{
  "model": "text-conditioned image diffusion model",
  "dataset": "photos of plants and fungi (iNaturalist)",
  "train_examples": 45211,
  "image_size": 32,
  "horizontal_flip": true,
  "conditioning": "text",
  "arch": "dit",
  "objective": "v",
  "cond_dim": 128,
  "tokenizer": "word",
  "vocab_size": 1482,
  "text_encoder_width": 128,
  "text_encoder_layers": 6,
  "text_encoder_norm": "layernorm",
  "text_encoder_norm_position": "pre",
  "text_encoder_activation": "gelu",
  "text_encoder_mlp_ratio": 3,
  "text_encoder_head_dim": 32,
  "text_encoder_fused_qkv": true,
  "text_encoder_bias": "all",
  "text_encoder_qk_norm": false,
  "text_encoder_layer_scale_init": 0.1,
  "text_encoder_parallel_block": false,
  "text_encoder_inner_norm": false,
  "text_encoder_positions": "learned",
  "cond_dropout": 0.1,
  "norm": "rmsnorm",
  "activation": "geglu",
  "mlp_ratio": 2,
  "head_dim": 64,
  "fused_qkv": false,
  "qk_norm": false,
  "inner_norm": false,
  "patch_size": [4, 4],
  "layers": 14,
  "width": 160,
  "positions": "conv",
  "residual_init": "none",
  "optimizer": "soap",
  "beta2": 0.99,
  "lr": 0.0016,
  "beta1": 0.9,
  "shampoo_beta": 0.99,
  "eps": 1e-08,
  "precondition_frequency": 32,
  "max_precond_dim": 1024,
  "one_sided": false,
  "adamw_lr_other_params": 0.0014,
  "steps": 7800,
  "batch_size": 256,
  "epochs": 44.2,
  "lr_schedule": "linear",
  "final_lr_fraction": 0,
  "warmup_steps": 1560,
  "weight_decay": 0.5,
  "adamw_weight_decay_other_params": 0
}
Rows from block 2 of the text encoder of a small text-conditioned image diffusion model, named by matrix and row number. Rows with one number belong to one neuron. Each number is 128 + 32 x the weight over its row's rms, rounded and kept within 0 to 255. All counts start at 0.
After each neuron's rows are labels from the 100 texts, of 14848, where the neuron reaches its highest value: "fires on" is the input token at the peak. Only what is clearly more common there than usual is listed. The data: photos of plants and fungi (iNaturalist).
# fc1: MLP up (text_encoder.blocks.2.mlp.fc1.weight, 384x128), inputs 0-127
# fc2: MLP down (text_encoder.blocks.2.mlp.fc2.weight, 128x384, transposed), outputs 0-127

fc1.240 [110 131 168 111 152 136 123 134  93 102 148 120  89  87 110 206 173 182 150  83 123 139 131 159 161  78  92 127 115 155 131 123 125 110 167  80 185 176 141 206 122 143 181 111  93 126 161  84  80 161 141 134 158  33 152 103  86 136  93 162 125 106 104 150 122 142  91 142 138 111 144 112 134 124 129  48 162 150  87 199  94 113 151 191 113 120  95 124 199 152 144 154 136 145  61 138 130 150 124 105 142 123 137 157 169  99 147  92 145  97 139 141 154 115 121 156 146  99 140 137 151  78 102  94 121  63 143  87]
fc2.240 [131  50  61 149 146 141 143 117 178 149 147 158 116 165 143  95 111 113 100 148 126 111 139  88 110 160 163 128 132 109 141 114 189 127  99 163  70  79 104  53 131 159  97 150 149 131  98 148 170 145 146 106 102 197 106 120 172 118 119 129 115 171 147 109  72  74 158  60 122 123  82 126 119 156 100 178  96 110 187 101 148 147 122 107 101 140  83  82  58 120  86 168 128 123 177  97 135  99 124 140 102 165 149 106  81  96 122 193 121 113 140 135 118 139 103 131  96 176 114  51 180 135 113 149  87 138 137 147]
fires on: "fullonum"; "myrtales"; "calamagrostis"

fc1.135 [ 81 149 156 185  98 173 173 153 150 138 172 131 112 138 115 160  66 138 109 137  80 112  88 150  98 139 172 107 161 141 113 161 143  95 111  97 149 107 175 155 142 153 113 130 130  67 135 112 176 175 145 129 118 134 110 145 106  88 118  71 116 132 169  90 118 107 134 129 126 111 104 102 173 148  87 122 111 164 138 127 157  77 138 124  90 165 106 115 108 115  82 139 164  94 130 189  93 183 178 159  74  87 138 162  73 169 163 169 142  83 142 103  95 113 100  65 107 116 191 132  51 154 149 113 103 153 199 173]
fc2.135 [186  88 113 105 115  75 104 122 174 171 117 134 126 108 159 106 176 101 163 190 131 134 108  89 140 109 126 121 147 115  83  84 147 162 105 144 131 140 129 155 102  51 114 158 110 148  77 121  46  78 103 130 170 124 145 123 159 125  86  85 157 160 119 129 159 106  78 126  83 144  63 166 118  87 127 138 160  62 129 126 119 164 154 140 126 106 174  82 143 120 104  87 113 119 137  83 146 123  56 104 144 169  66 113 218 123 134 151  66 131 121 162 120 130 129 107 119  92  97 172 171 128 119 137 179 144 118  89]
fires on: "<end>"; "fagaceae"

fc1.368 [129  51 157 147 137 182 164 114  95 147 133 118 127 136  73 144 105  75 123 110 132 167 107 118  92 152 135 122  87 118 154 153  74 116 176  89 128 158 177 109 131 116 192 116  73  95 102 151 149  66 171 151 123  95 171 158 124 136  55 122 136  71 109 137 165 137 134 122 171 181 123 164 169 108 120 128 106 109 127  97 137 130  90 140 141 167 129 190  37 127 106 110  91  97 114 170 145 143 153 121 143  80 157 148 160 145 140  56  89  72 126  87 123 135 160 175  95  80 122 142 193 129  97 124 141 155 130 147]
fc2.368 [132 133 126  97 146  96 110 171 157 101  86 138 112 138 165  71 114 156 105 157 136 161 154 131 182  90 159 160 120 131 174 146 175 138 100 186 141 118  88 150 128 145  53 154 151 110 112  98  63 187  48 111 154 143  98 140 159 117 150 178 111 127  86 148 129 119 136 163 102 113 107 143 133  59 148  87  92 142 164 211 117 148 145 128 131  80 118 128 206 148 133 161 153 118 147 110  95 124 147  95 117 186 131  99 109 118 167 216 125 179 141 151 136  78 124  88 166 160 159 121  97  81 150 116 130 107  92 133]
fires on: "palmella"; "scots"; "coprosma"

fc1.247 [151 103 141  91  86 126  68 145 161 180 114 116 125  96 116 150 148  43 118  95  76 155  71 161 126 142  91 142 103 115 143 111  96 164 101 169 191 156  97  69 110 104 113 138 113 138 165 111 105 115  38 100 188 173 127 131 123 187 131 125 199 156  97 168 134 127 119 105  71 140  86 104  94 107 113 138 163 108  94 171 127 171  83 127 110 129  84 129  98 118 141 159 109 138 162 124 127 166 186 126 172  86 139 104 138 153 124  90 178 182 132 117  96 193 165 134 111 135 144 192 139 135 136 154 121 141 151 145]
fc2.247 [134 124 143 138 174  85 162 142 114  66 130  80 121 178 147 118 136 159 139 163 153 135 219  79 130 133 114 170 169 114 190 204 126 103 164  91 100 136 107 168 104 177 148 137 123 153 104 115  83  95 131 161 100 116 105 112 153 104 105 166  84 147 134  98 160 132  85 145 101  70 149 162 123 133 144 215  69 107 110 107 137 112 168 128 155  99 192 153 132 103 179 113 144 109 141 108 114 120 113 105 130 101 119 117 125 109 135 170 102  67  88 106 137  89 108  74 129 121 154  77  93 131 202  92 177  92 135 110]
fires on: "glutinosa"; "japonica"; "album"; "deltoides"

fc1.13 [118 138  87  70 132  86 186 133 116 103 177  76  93  73 164 129 116 124 111 142  74 121 123 156 139 106 101 159 164 107 180 168 195 113  83 135 167 111  99  81 110 106 124 181 103 113 135 172  82 107  93 165 119 145 162 150  93  84  99  56 125 181 156 149 141 108 146 162 120 140 150 175 118 155 168 166 142 156 132 127 108 110 118  98 127 173  70  88 159 136 122 106 208 166 118 123 123 135 103 134 164 181 208 109 142 168 147 154 148 124 118  92 117 134 100 129  60 171  89 119 139 134 152  98 142 110 147 174]
fc2.13 [104 132 163 157  63 144 110  92 162 120  98 211 157 156  96 186 169 131 154 203 145 117 119 117 104 147 167 190 120  99 110 141 142 124 102  85  70 122 111 202 167 139 135 105 119 131 106  88 145 133 149 136 161 116 185 145 173 150 103 199 163 107 132 107 130 128 122 130 147 110 148  63  62 121 118 141 183 130 129 150 183 153 169 195 129 174 166  93 157 143 103 111 145 116 162 139  83 145 116 135  70  91 114 158 181 124 110 131 171 117  65 119 153 115 135  87 145  91 160 152  99 173 108 117 144 135 132 122]
fires on: "orbiculatus"; "gum"; "caprea"

fc1.52 [142 118  89 122 124 114  91 189 139 150 148 157  97 120  95 171 194  68  80 165  73 113 146 119 128 178 137 103 101  95 137 127 145 106 132 152 148 152 153 164 124 170 118 155 137 153 117 157  77 165 142 118 122 125  95 110 137  77 208 162 137 101 155 118 147 102  94  86 109 119 135 151 139 129 108  89 162 108  85 117 164 142 151 123  87  96  56 122 106 152 126 124 125 112 152 207 153 145 124 121  85  74 144 115 163 167 150 113  73  64 166 134 106 136  84  75 100 110 144  83  77 208 122  72 152 170 160 140]
fc2.52 [109 107 124 141  85  98 123 119 145 121 114  74 134  90 102  79 144 168 156  88 148 123  92 129 125 101 117 109 205 139 105 171 165 121 120  91 104 118 155 116 118 107  85 163  67 113 143 145 146 107  90  68 102  46 123  94 130 113 102  35 182 136 110 105 137 115 115 121 126 140 158 143 159 158 114  92 121 131  93 136  84 158  85 133 142 136 166 136 123 158 117 108  97 150 128  66 165 121 143 135 126  98 103 151 175 105 138 177 114 138 126 191 108  50 216 130  69 168 149 187 118 135 167 165 153  73 112 116]
fires on: "<end>"

fc1.226 [113 100 116 164 123 142 138 123  97  97 117  48 115 142  94 126 112 121 164 156 142 138  96 150 190 168 199 184 158 162 176  90 104 113 175 102  90 147  90 154 122 138 147 135 144 115 160 141 148 109 165  91  97  91 119 121 115 136 120 165 120 111  67 168 206  90 131  68 132 122 114 179 181 116 113 182 141  56  62 148 151 161 150  90 111 141 120 135  53 168 112 117 186 105 139 161 156 120  63 124 151 170 136 124 140 119  86 155 115 109 135 106 125 153 149 137 113  88  66 121 139 152 127 144 105  80 153 174]
fc2.226 [164 149 121 136 135  90 120 109 142 190 149 193 115 148 136 149 154 207  95 114 104 112 163  97 126  85  63 120  78 136  78 168 166 140 100 168 135 109 142 129 162 142 142  81 143 157 127 104 128 128  85 143 130 141 123 157 148  89 116  92 139 139 209 104  33 169 186 155 123 144 103  91  99 101 119  74 194 164 173  70  92 100 102 174 123 137 121  95 206 107 112 116  95 156 101 115  91 120 172 129  93  87 162 105 124 140 157 117 127 117  81 119 120 113 144 128 118 134 130 147 114  88 131 132  90 167  89  80]
fires on: "palmella"; "scots"; "saguaro"

fc1.141 [124 101 115  85  68 121 136 160 171 137  79 121 150 143 105 117 117 142 145 160 136 101 165 115 200  64  91  80 130 132  98 133 115 135 115  73 193 114 188 122 121 111 113 126 100 121 119 113  98 188 103 153 140  89 133 131 129 141 108 153 157 132 137 186  81 164 113 114 125 154 125 151  85 149  86 165 186 124 116 133 163  75 118 147 116 128  98  80 173 115 125 115 151 138 125 107 134 154 114 153  70 144 174 127 143 212 138  84 111 159 124 207 109 128 149  24 166  79 174 140 174 129 128  88  98 121  97  95]
fc2.141 [149 144 137 125 156  92 143 116 131 130 178 141 123  48 138 154 186 135  78 125 149 132 122 113  75 172 134 150 134 151 130 101 172  90 142 187  50 118  83 121 142 149 120 115 158 148 135 102 167 123 147 143 153 159  88 131 131 123 149 118 115 177 137 100 155  87 105 129  99  98  93 102 152 109 124  81 151 162 105 137 127 147 108 135 140 129 149 157  89 129 102 200 112 130 178 149 118 139 134  93 148 119 102  85  99  72  88 176 156 114 128  50 106 127  88 191 112 154  78 122  54 192  74 142 155  92 208 175]
fires on: "perforatum"; "helleborine"; "dasiphora"

fc1.225 [103 145 110 148 173 140 106 141  74 178 128  46 121 112  92  79 133 142 102 162 148 136  70 184 155 205 115 154 139 135 144  41  88 142 112 113  94 101 181 147 106 134 109  99 144  82 127 140 141 122 106 117 133 106 102 155 147 154 115 154 132 133 111 164 124  70  45 162 159 158 108 134 165 107 150 170  90  93 121  88 104 157 158 122 163 181 131 144 108 180 156 140 105  64 155 159 148 110 150 121  98 156 124  57 150 168 108 102 130 134 115 148 196 140 126 122  87 135 137  71 100 159 167 179 121  99 150 123]
fc2.225 [163 155 137  93  96  80 141 129 175  59 148 184 133 156 145 164 146 114 153  80 122 172 157  97 101  79 162 110 152  99 131 219 163  97 159 126 164 171 104 125 124 115 145  87 125 172 104 112 129  90 117 148  88 150 142 131  90 131 129 112 111 130 199 104 162 183 177 139  66 142 114 132  63 136 100  92 152 138 122 142 122 131  86 150 162 113  79 151 193 100 143 115 150 175  65  97  95 135  93  95 134  78 143  85  88 127 171 181 107 130 154 108  74 100 145 110 142  89 108 176 129 153 119  92 113 166 140 107]
fires on: "palmella"; "vine"; "saguaro"

fc1.227 [178 166 113 151 141 101  65 145 174 118 105 140 146 179 204 119 130 137 145 132  73 110 150 148  99 176 154 106  70 156  80 124  99 188  69 116 133 137 128 148 143 129 152 143 139  81 108 146 193  72 159 109 153 130  90 166 127 163 137  98 179 122 187 129  95 144 119 123 116 123  94  98 132 101 107  63 117 150 126 139 190 146 156 131 139 134  82  75 130 129 132 109 103 117  73 123 125 140 174 124 105  55 127 103 181 155  59 108 177 144  97 109 115 180 154 163 141 116 104  73 108  83 113 159 150  98 110  92]
fc2.227 [103  84 123  93 122 130 151 167  79 169 107 110 123 125 116 127  88  79  90 124 152 146 108  92 174  98 113  88 202 118 157 145 117  84 195 151 111 129 121 117 100 122 125 138 111 111 149 188 132 159 126 157  97 118 159  88 150 112 121 147  89 166 128 131 184 164 125 132 138 100 144 176 105 144 157 209 118  51 133 117  92 136 111  88  83 121 174 184 147  89 174 132 171 111 150 161 177 165  98 189 165 201 142 120 119 115 166  84  77 116 146 146  69 156 146 137 124 114 142 189  60 134 139 123 104 134 150 148]
fires on: "glechoma"; "taraxacum"; "sided"; "xanthium"

fc1.278 [117 125 121 107  96 112 111 173 178  84 119 145  87 120 141 177 160 131 124 149  33 153 104 168 159 142 132  54 118 114 170 110 127 144 129 188 128 142 165  99 122 168 132 122 109 109 160  96 121 175 124 149 127 174 127 131 164  93 154 158 115 118  93 134 117  98 129 150 128  95 106 142 165 118 143 110 112  61 170 178 129 110  99 134 115 109 100 145 132 176 136 161 102 119 119 118 183 159 130 151  94 102 134 133 119 229 134 176 117  96 102 112 117  89 122  26 149  67 149 123 106 187  83 128 195 161 185 146]
fc2.278 [105 131 154 165 191 101 119 137 118 102 127 144  68 101 114  75 142 118 100 112 161 104  98  82 153 124 129 172 158 126  84 138 138 128 123 108  95 134 163 157 117 130 152 230  82 132  82 115 100  87  79 119 146  85 116  82 118  80  56  52 189 137  93  87 116 137  91 115  65 150 142 144 158  88  91 110 169 126  73 108 115 167 156 124 117 149 163 104  67 111 109 115 116 110 132 173 162 121 164 151 136 100 102  86 196 100 109 142 112 158  73 176 105 107 125 136 100 139 126 106 156  97 178 162 126 114 112 117]
fires on: "<end>"