config.yaml
objective: "v"
text_encoder_bias: "all"
text_encoder_inner_norm: false
optimizer: "soap"
beta2: 0.99
beta1: 0.9
adamw_lr_other_params: 0.0014
Rows from block 11 of the denoiser, named by matrix and row number. Each number is 128 + 24 x the weight over its row's rms, rounded and kept within 0 to 255. All counts start at 0. Numbers have three digits each. After the name is the row's rms in percent of the matrix's.
# ada: adaLN modulation (shift, scale and gate of each sublayer stacked) (model.blocks.11.ada.weight, 1440x128), inputs 0-63
ada.1265 110:138105102139127098134157116106148204121139139140136141135133155129134133090169097105153119143118116154102138072115144112108132109082095099164098150112091117128126134145147102109115127170089103
ada.1266 106:141113113108146129108107109122149117123164112132139145173133171102116113064168158135154147122093136148119119136128102121102135154130126173138148076126127136126136100108140132130147122121089133
ada.1267 095:145129101093123162128135124153162143110144139094072128114126135147121135113115098080166144102137141133105140070165117118111121126129043146134109137170112125122168126095100131127086130183098106
ada.1268 119:126151124135136115104132174123138161162116130133114157142160125114160135143120102130155128131148142105114153161146137077147138141093108121137136137124152137134121139130103126143139131198073111
ada.1269 129:146141139113131133117123137113116134106124130093178121128154085113107120122117151130095148123118155114158125158145127153130120156154143177107144081134135125123135138129188121162136136091147125
ada.1270 118:126092144100122084151098107141105165095123122117128137111112132130140102101093116105179112151133110119117114125124135124186166130114139103144083120107094128151160143145135126091109131185126120
ada.1271 144:136132090147126139121100137146091141141090125158136151109118129164159147136106149148156133131156125135113118149115146103149141134095103076161123121126102153151145159153132168097112113163086125
ada.1272 107:154139146101124157127162116137116075116113134155149122106126150136109100139174143139123148128114127156140117142135161122128114118094156163128155126143176137136143100119124172101150125054097126
ada.1273 135:112088149127116112131092120121132165102095123125133109115119114138152123097093092095138122148118113134109107121125092090136113106126125084100149139118137126120104116096159129155091115186140115
ada.1274 183:096141142149134147135148114140099141078114125136120167132191105122116152102124112122134109159138149111145107123119131131128151120084125148144092128125148130176124106129125117173113117157041102
ada.1275 134:136155119141155134088159142135130120124082100098070143129144115104079141131173091130152114170120140123154152101149157141133157120093090125118095139165121146165131121145135108139120124108025134
ada.1276 103:149124131118224174108108093082116136145156117161157168131122128154094097114177151142150108132144143113125140139103127113121143129142115132133149143128155121156156089107096132150147117132127119
ada.1277 104:121122155093141195076107152104178082133128098116128129133172165144075117149145122134133161155092136133126143146117073163142119125092154148103117139108114108079155090106105097148107148148123139
ada.1278 138:128133125108131147141102125088133149152114098134147082111136143134084142108193138133147111117158133162103098134119151120121106113143156132131122081101127123065123119131184093140106150133140133
ada.1279 102:178130087165128132130108092153123129139149127127137135168096090135144159128164116132110118120149169117138102148152161103116111159117103125135146102137163151089147139140165126191136148128110152
ada.1280 094:170143126071146095076178108108096104087157081078159104111126159151145128137110138163119134145144134171147114130110133147107138149118145126143135116147121133106134128118135137103139156111159138
ada.1281 124:119102110133137117099146131108152170117123095156087122123134129129102157096126076102148090170114114129118069144131148128141112096091114154136123116114128103075087083133131107123079154146082087
ada.1282 105:133126122144128112139098113150113139145096144157139093119133129120147115142103123167107109073136141127161123174107160134116104119132152115146121134117121153132145132163077120092133100102149143
ada.1283 091:134148115143119106137121144143077114128114094097086100115136149145096092115145136114092077124155126159175156125125127118172117102135142146141136108178088123121164138104139102135136146076099128
ada.1284 107:123151089146134182155151132119149127090141129114122188105155134133134137056133134057158127139124116156145135110141125164102105138119138160109102107137145153126149122118117116138115088154127157
ada.1285 112:105151142133147153117132167123179145140138124140111142126186155099089139104164126124116134127143141137121083154121139119150156133116126125125137117140101116122141086101101154110148139157055063
ada.1286 088:126107129127119108159166120117140108153175140141112135137161184110168108151143108112130122098111114145148136153137094107142111097129111108146126135141084125141073156127078106104097118091122116
ada.1287 084:144145085137115150129145137172145145124119130127097138122139128124142126129094169069091113126126137123145159150140134139151115097084112103151142120134057102144135091114078140126138114108131129
ada.1288 087:129121143145160158105083184110164170168085140141129120121118134121118090108165128144178137137114131120120080133133119106113146161121108139145158120131152136109134168126129140153139120119140161
ada.1289 093:090116145158115112137110137142127114101105119137137142117135188095163112095068132166150105176151113115158160136161185163139139121132151076136115151132155148171124140109111162079074135119132103
ada.1290 112:134111139112090138120127105145135183144099098148111100119114099129109105094151103071166083080119099153142107118156155138102097126132116106113157118160086114165131074103124110096121135187121115
ada.1291 094:122127117149109115102153156126141103129146121100144129130159161133144149075077162174157162090137132127116172103127143169132118120104153135116134168171075106076129097141138119144093148093103125
ada.1292 122:090084144154129148131116134087139161131090143109089144126116137106133128090085074119152139161096104116127121141151123131095128084093128115175148126087065119132105162094092113130096155177137088
ada.1293 111:116112139119137106142213119120157054150099143164111127101167185105138140135123130129113094160149127155145078123099158087132125127139142119118136096109199145155131120073104129110129126105139145
ada.1294 113:123162154146129140158166126128124139093111140130105124149166124123126171139163147140099098183149195090107133150147133149167163112138158179156113127114159148190128159107107171149138123123127124
ada.1295 099:119140110123117130148152090125115154125092114115084114077121106133188102137138131100120092126128123108075118129163121140143101123160153141105140117154141114129169114138082142157180098196143108
ada.1296 119:149117153110114177148162088138164076106130112163126141152122117098108145150156181144120134164116120121188121162114139126144117136170165174152114123148136148124121125135156139163140142094185147
ada.1297 100:146139148143089072098135124094153159164076078093155105108120120121150156129105118136124114130081106118144140140148118128116124114126127150116132136147128125118131129140121148168162135098152103
ada.1298 106:106086092081116122114109176136091165142086123124156140093144107125149136105132128139161154149143139082125143152120180150115144135103089147126144111117191135158136120125144156155133121155050097
ada.1299 111:109160143153094091121146127147161097163126116116125144139107121119129128136091105119120108143133176133193173202166166140128119106119123162133142128118154147106163136124122133103107101100117132
ada.1300 106:111140142134117110138142121147106077175181150133127130100117073138117136153102136159107125102107122094144149135119144134134093134143112095132152099162123132110141162098090143098104106113124157
ada.1301 105:140101105147104121099139129121085149135132111160101147151118107107126111121117077136169111151143107120108150111151134074142147122113119162094107133177162123124098070087132117102111124168103097
ada.1302 104:129089157151114180160190129110116116122144148145128132149145116137129132130151117161118150087153175159117156122108106106136135168147140192093109114123142115106152103109134161141129093121133169
ada.1303 112:107120144170113065147125158150110097107119136138086137102132131122162119115060154126111131139123129120106144128171104112137134119132130093131106166143138106151092139124109143127101093128116149
ada.1304 135:098128124117089058116145143161075132125124117136155129117134121152164107181108183139131158122142124123128168173123122142157151133146123097142138128120105132159100146102101157129112130081119142
ada.1305 120:134149152100112120080138133106139128138152140098130139067121077149155117069072153189148118080097153122144140113104132131150140125122128131126158123129117121122098120148091133158129192104142077
ada.1306 110:150058134106126104132144127104147084103139148111151105135158156166131149132119118091074139146150115149087120114121141091139123168141136114092138139147132129074126135064128164096113113163154126
ada.1307 095:127131126104118137114111124087129184135092138133105156144132124090123111143131132140142148134120117120094152085170136121121122107139109151158136151148121137149145133161073146109168103162135108
ada.1308 132:159133119141121170135135143141121142114085140156078127166136108133149164141141133114131121136149125130125099151121120128146132120151155135156149120184170113160092140141177106163133144133114132
ada.1309 104:083154136139098108093090144112121144157111091094123133107089128119125111146091154171127179082162125111160124124142135109121149156132139097140126118144112120122111152116158118087103109113120137
ada.1310 109:085109135130145130140111157102166140104121141140137105139110117119116153103096097114157085134133135130125078092137134121138134113134132108114095135124122110093138128060117089101153169198138126
ada.1311 102:112133145138181102156161105140152132085153158100060110122125142125125165124086145091138130174138133122116167092118138133091136151142138116163097183138109103117117132111088163095102120125155118
ada.1312 123:135110104142118111133103108163136141088138108104104127115161114119172149110090104101152087131118103154146136129143138120118096095125146143116154141173121109099148124108101108136102118197102110
ada.1313 100:111123134099137174128114141095149051148145125141105138140129116144122117110185099120141106122132107151144123137150126125119141156117099184127129103135163107114150083141169110145145122127135145
ada.1314 114:140127086137118157129106102110160156092130107127136148153091093104135139151159108103088087128137107130106090128126151128081103115129116126085111099167091132130138112141179144104144140185127118
ada.1315 115:115130110134114098126078135126146150148174114146142119131127125108146123107081161119128121116127128101120110099114152100142141136098155156087114167148129095122176130111186157121132136221131100
ada.1316 093:159111145136108109120117138113161107144126165125115163078110102121155145087147127135138110111124127095184124134155131173163119157137072051150111127120145123143118129108145170124124114105081113
ada.1317 105:095152134117079117115143158127101123158100202126143139143143110152123135136158161151132136126148102101179123139167108159149140111131143093114137147169131156160077129099105097141165122102103154
ada.1318 102:103122108129120149127170142131140151089143158175082114124159164109129152084107084098123151136118107096136138153129095103131133142125150111122065156130113098130133132113143128163136152208114093
ada.1319 107:123119132129111091135123103135096144110109160132122102098086083107144157106093105114093125175145070118116148105139100123095166130129132129107133139091182122117154111161108115074094126118122072
ada.1320 105:148148152109097127114096139128135190159098126118160177110137158106133154110148086126171162150135083139131109189149153132119143135101103104162135098124134107178161163127101110178118106159085095
ada.1321 149:127112132126138188080104144110146132181137126118156101151148167127115151108190131150119131147114138128146094141113142114116104145094117189106136112136136134144130129121155077114152140131070101
ada.1322 110:119119121097157139137116142156114137168134134123161123122114161152102155121155125139140100105119136144115142135159152128156130141129122108146137118128096161129199152148109118136103125130124132
ada.1323 100:125103106133144118126142132149130136091143118151179162132147160138123148090158113115160117179130122113124114120098120109131129104126109131106113087114123143108140137122132133156133129112102153
ada.1324 095:110103136139138118124149141129161092132148155161092081154151122151117139098115176129126150168150131167139115109133133149122120141130090093111116135096124121089124095146111094162134139067173126
ada.1325 091:140115153112120143123084137132116087115135112139152116154105120141119082162160155163171135106115113133148111126094133103152138156124137153134159150168176122081096110149171118086133150195135128
ada.1326 105:071083152130150098104109128152138162100140111124122106122087118172116100142157110092158137163115134117116112118148127134091101119095097162107127138098161155139131094074118115171119110122128089
ada.1327 091:114106115105132159121186100128124100121117141149135095123128159100100109148106140161138099181118136122146111143155118104132132076144150147170142137150149114111116142089159152094158139070146130
ada.1328 100:111112177132197147156139148133167151153115089129146127135138158134108133132139170141091109121133128087122134133148115167158120091119106116149168123159145102131101091136142149112099165068137103
ada.1329 191:125114137126143168079132147135133117114132119117117149134161147133101130123156136135129096143129150124158108147124144151143158146089107160132126121142131138161126087117117103154126139134000124
ada.1330 113:131156109167106130138118145131106143107095106103088130154094129079082137107142124110117125186135157083131119131167090121116101115111091093141131133088145140123114132125092129133160094077094111
ada.1331 107:109094114115112098069101152115149148162138155157154133154125173105125163104107143169155120159122103113126113131119138145142123145118146098133151131093122129103101171122137124115088121156134130
ada.1332 103:150124115141100143143109136122171104168127169139148090152113124145156099143093158141141139089156119151136135150143107120123135142137100118136172079126135112121088144143114140126106131088142169
ada.1333 093:135116123116134152126094169126078130169153127132165139134149190111156137146154183141103175180121145146142103168141128116182139130116135167185133135131166135195148128143146128128120130159124101
ada.1334 099:104129107157134105125147148115144136147131126115119098114176149118163137100140115133149133118156104146126138150174114104159142074090134116128080165114152131109094198109123159135102191150142124
ada.1335 091:122119138147142091144124147122145122134117148118087093123108127120163134143093125155100122145109098145127098132125139143133134110128141049110102174105148127131072134096118132098099116133126133
ada.1336 092:144105134169101129154146138136060162139108083123115153088120108133138125176097126126087169150142134105148149132157157107151148124159109124155132179130098144151108142147105137111118092116118136
ada.1337 098:156164125104121138097115141146117130115108118119160176116167102142161125164101139149169136123111163149118125145101079175145147141126160122151142123113132100144122135146143151134112124180101105
ada.1338 096:112086126103140151127112115109161137123135149125129129127129150117145113149121159170150130150134163082113099140105128120104154141117155125142131139117145149177135174122127129121166158141149110
ada.1339 099:118151085153126073127134150150137133092111149118133098108148144139130147156110130131130133131108157151104150105111138172104138116133130126141136146090171133118132181133151200133153123179138111
ada.1340 101:104096134142148093101146139098120197145131124157156147157073179142141176119132134182162148143133092139136110129147111106136135144087108122136168126122166118137131168133111136112087154173137140
ada.1341 096:109095143134091140131164144137104126113095085111123128144092156111140119129135139145124146125130147121160132116119124127121131088124132150136103153156138187150114139165147133112156146095136080
ada.1342 098:096113138125152137117118146087087160096136181115135135132140167138119129119187147127150106155111136108111140071154126118136180122113090150091097125133142146102165149128128124135127124166107123
ada.1343 089:131123100134142086132125117107136098112120139125119174150167108096116135085147120177123150172138142094136147138130159124153147118100088145137109158171176132155148138135127126132139094166112091
ada.1344 091:152129096123123154164134132087158167132103109140093154117134148160117141092120126094137125120122143140113076108142125140110117120131103123121161127114177135141160136063093135153150155172101129
ada.1345 097:090112133091119109161156167125128081157110144142129096105106134139144109124080203128099156134106112130146134127109130144064104130164105150113155126119115122114117126124110147119129161112136127
ada.1346 101:122082130134151087147099131145097176134078105128107148149134126127122117133137077123116128194134131157132127119131138125111166106079133158139083120111171163129105150141103126131115163140113110
ada.1347 115:114110100107134152148159103115156144121187151148155104123118135137106113132094165117107138118120171168069133133117085083155156186143102134177111109123126127110146088139160122102154112137151147
ada.1348 123:136141151118148092147117164135087133150097132155158144117127164152132112111088135157127139108137113113153156199106150122126166123158100118148132138119127142139107190119114165131109122099132100
ada.1349 082:148124121146125116152112113130166140161071144147098102145137129112122149147104138160164113122176106159102128117136128140122158136140057148153112090169110166142164138156137131152172127171139152
ada.1350 090:102157116145136092121155156140151180110140160103098075116119136091135138100091082110146098131119106122137140093141095124162123083127149090146106131098135109132136121103101155134101133148106103
ada.1351 124:178124122151151086131122114100104102122169108168069108136120103175138124105130077130167129103146101122161138101127130126094129111160118132118147123141142115082083136151115146189089146121155112
ada.1352 105:155153120141107092099091131146134107127132088116076167126114125153126130128118115137119122079085157117150163161136124123147148143105094059109141119121153153105132136094119161133105105141098128
ada.1353 100:136084117101151156100144136126152146117116126116107121161128123125141118138107114121100083095112107115180127109162147159085101104123117111126090082091115117095126097138089131140122106118116118
ada.1354 126:116158114147141053113116125133140150129136109120115134130145106129154179105131113114084104154099127112105097114101155100094121111072172158131137115126116124144138135124137114139111147130101146
ada.1355 095:143128176110114143124152136138147073164131140116139150071123120165116094101103122107117129127105146080130150130124103166096151139152138126123162149139110148121121098134106147158186096128117142
ada.1356 098:170118098088110128094151100124119164164142138153159096155150144132131143152195143098124106086116133138098151128086116156108104146124144162108145142144112095102130126134111098163125188118154161
ada.1357 088:101140152183100129147135112190108131101123115105149148158166119115128115120153130092150145157123150102109092153156178132108129133106132151187110103093153150120099140133137185117154111158112095
ada.1358 094:092140182116164135127178150130123070129084100144112101114154159143108164122101102120135126114143138076123157109090134146125122120131143117110106140136150117114109119146107097040124087075111136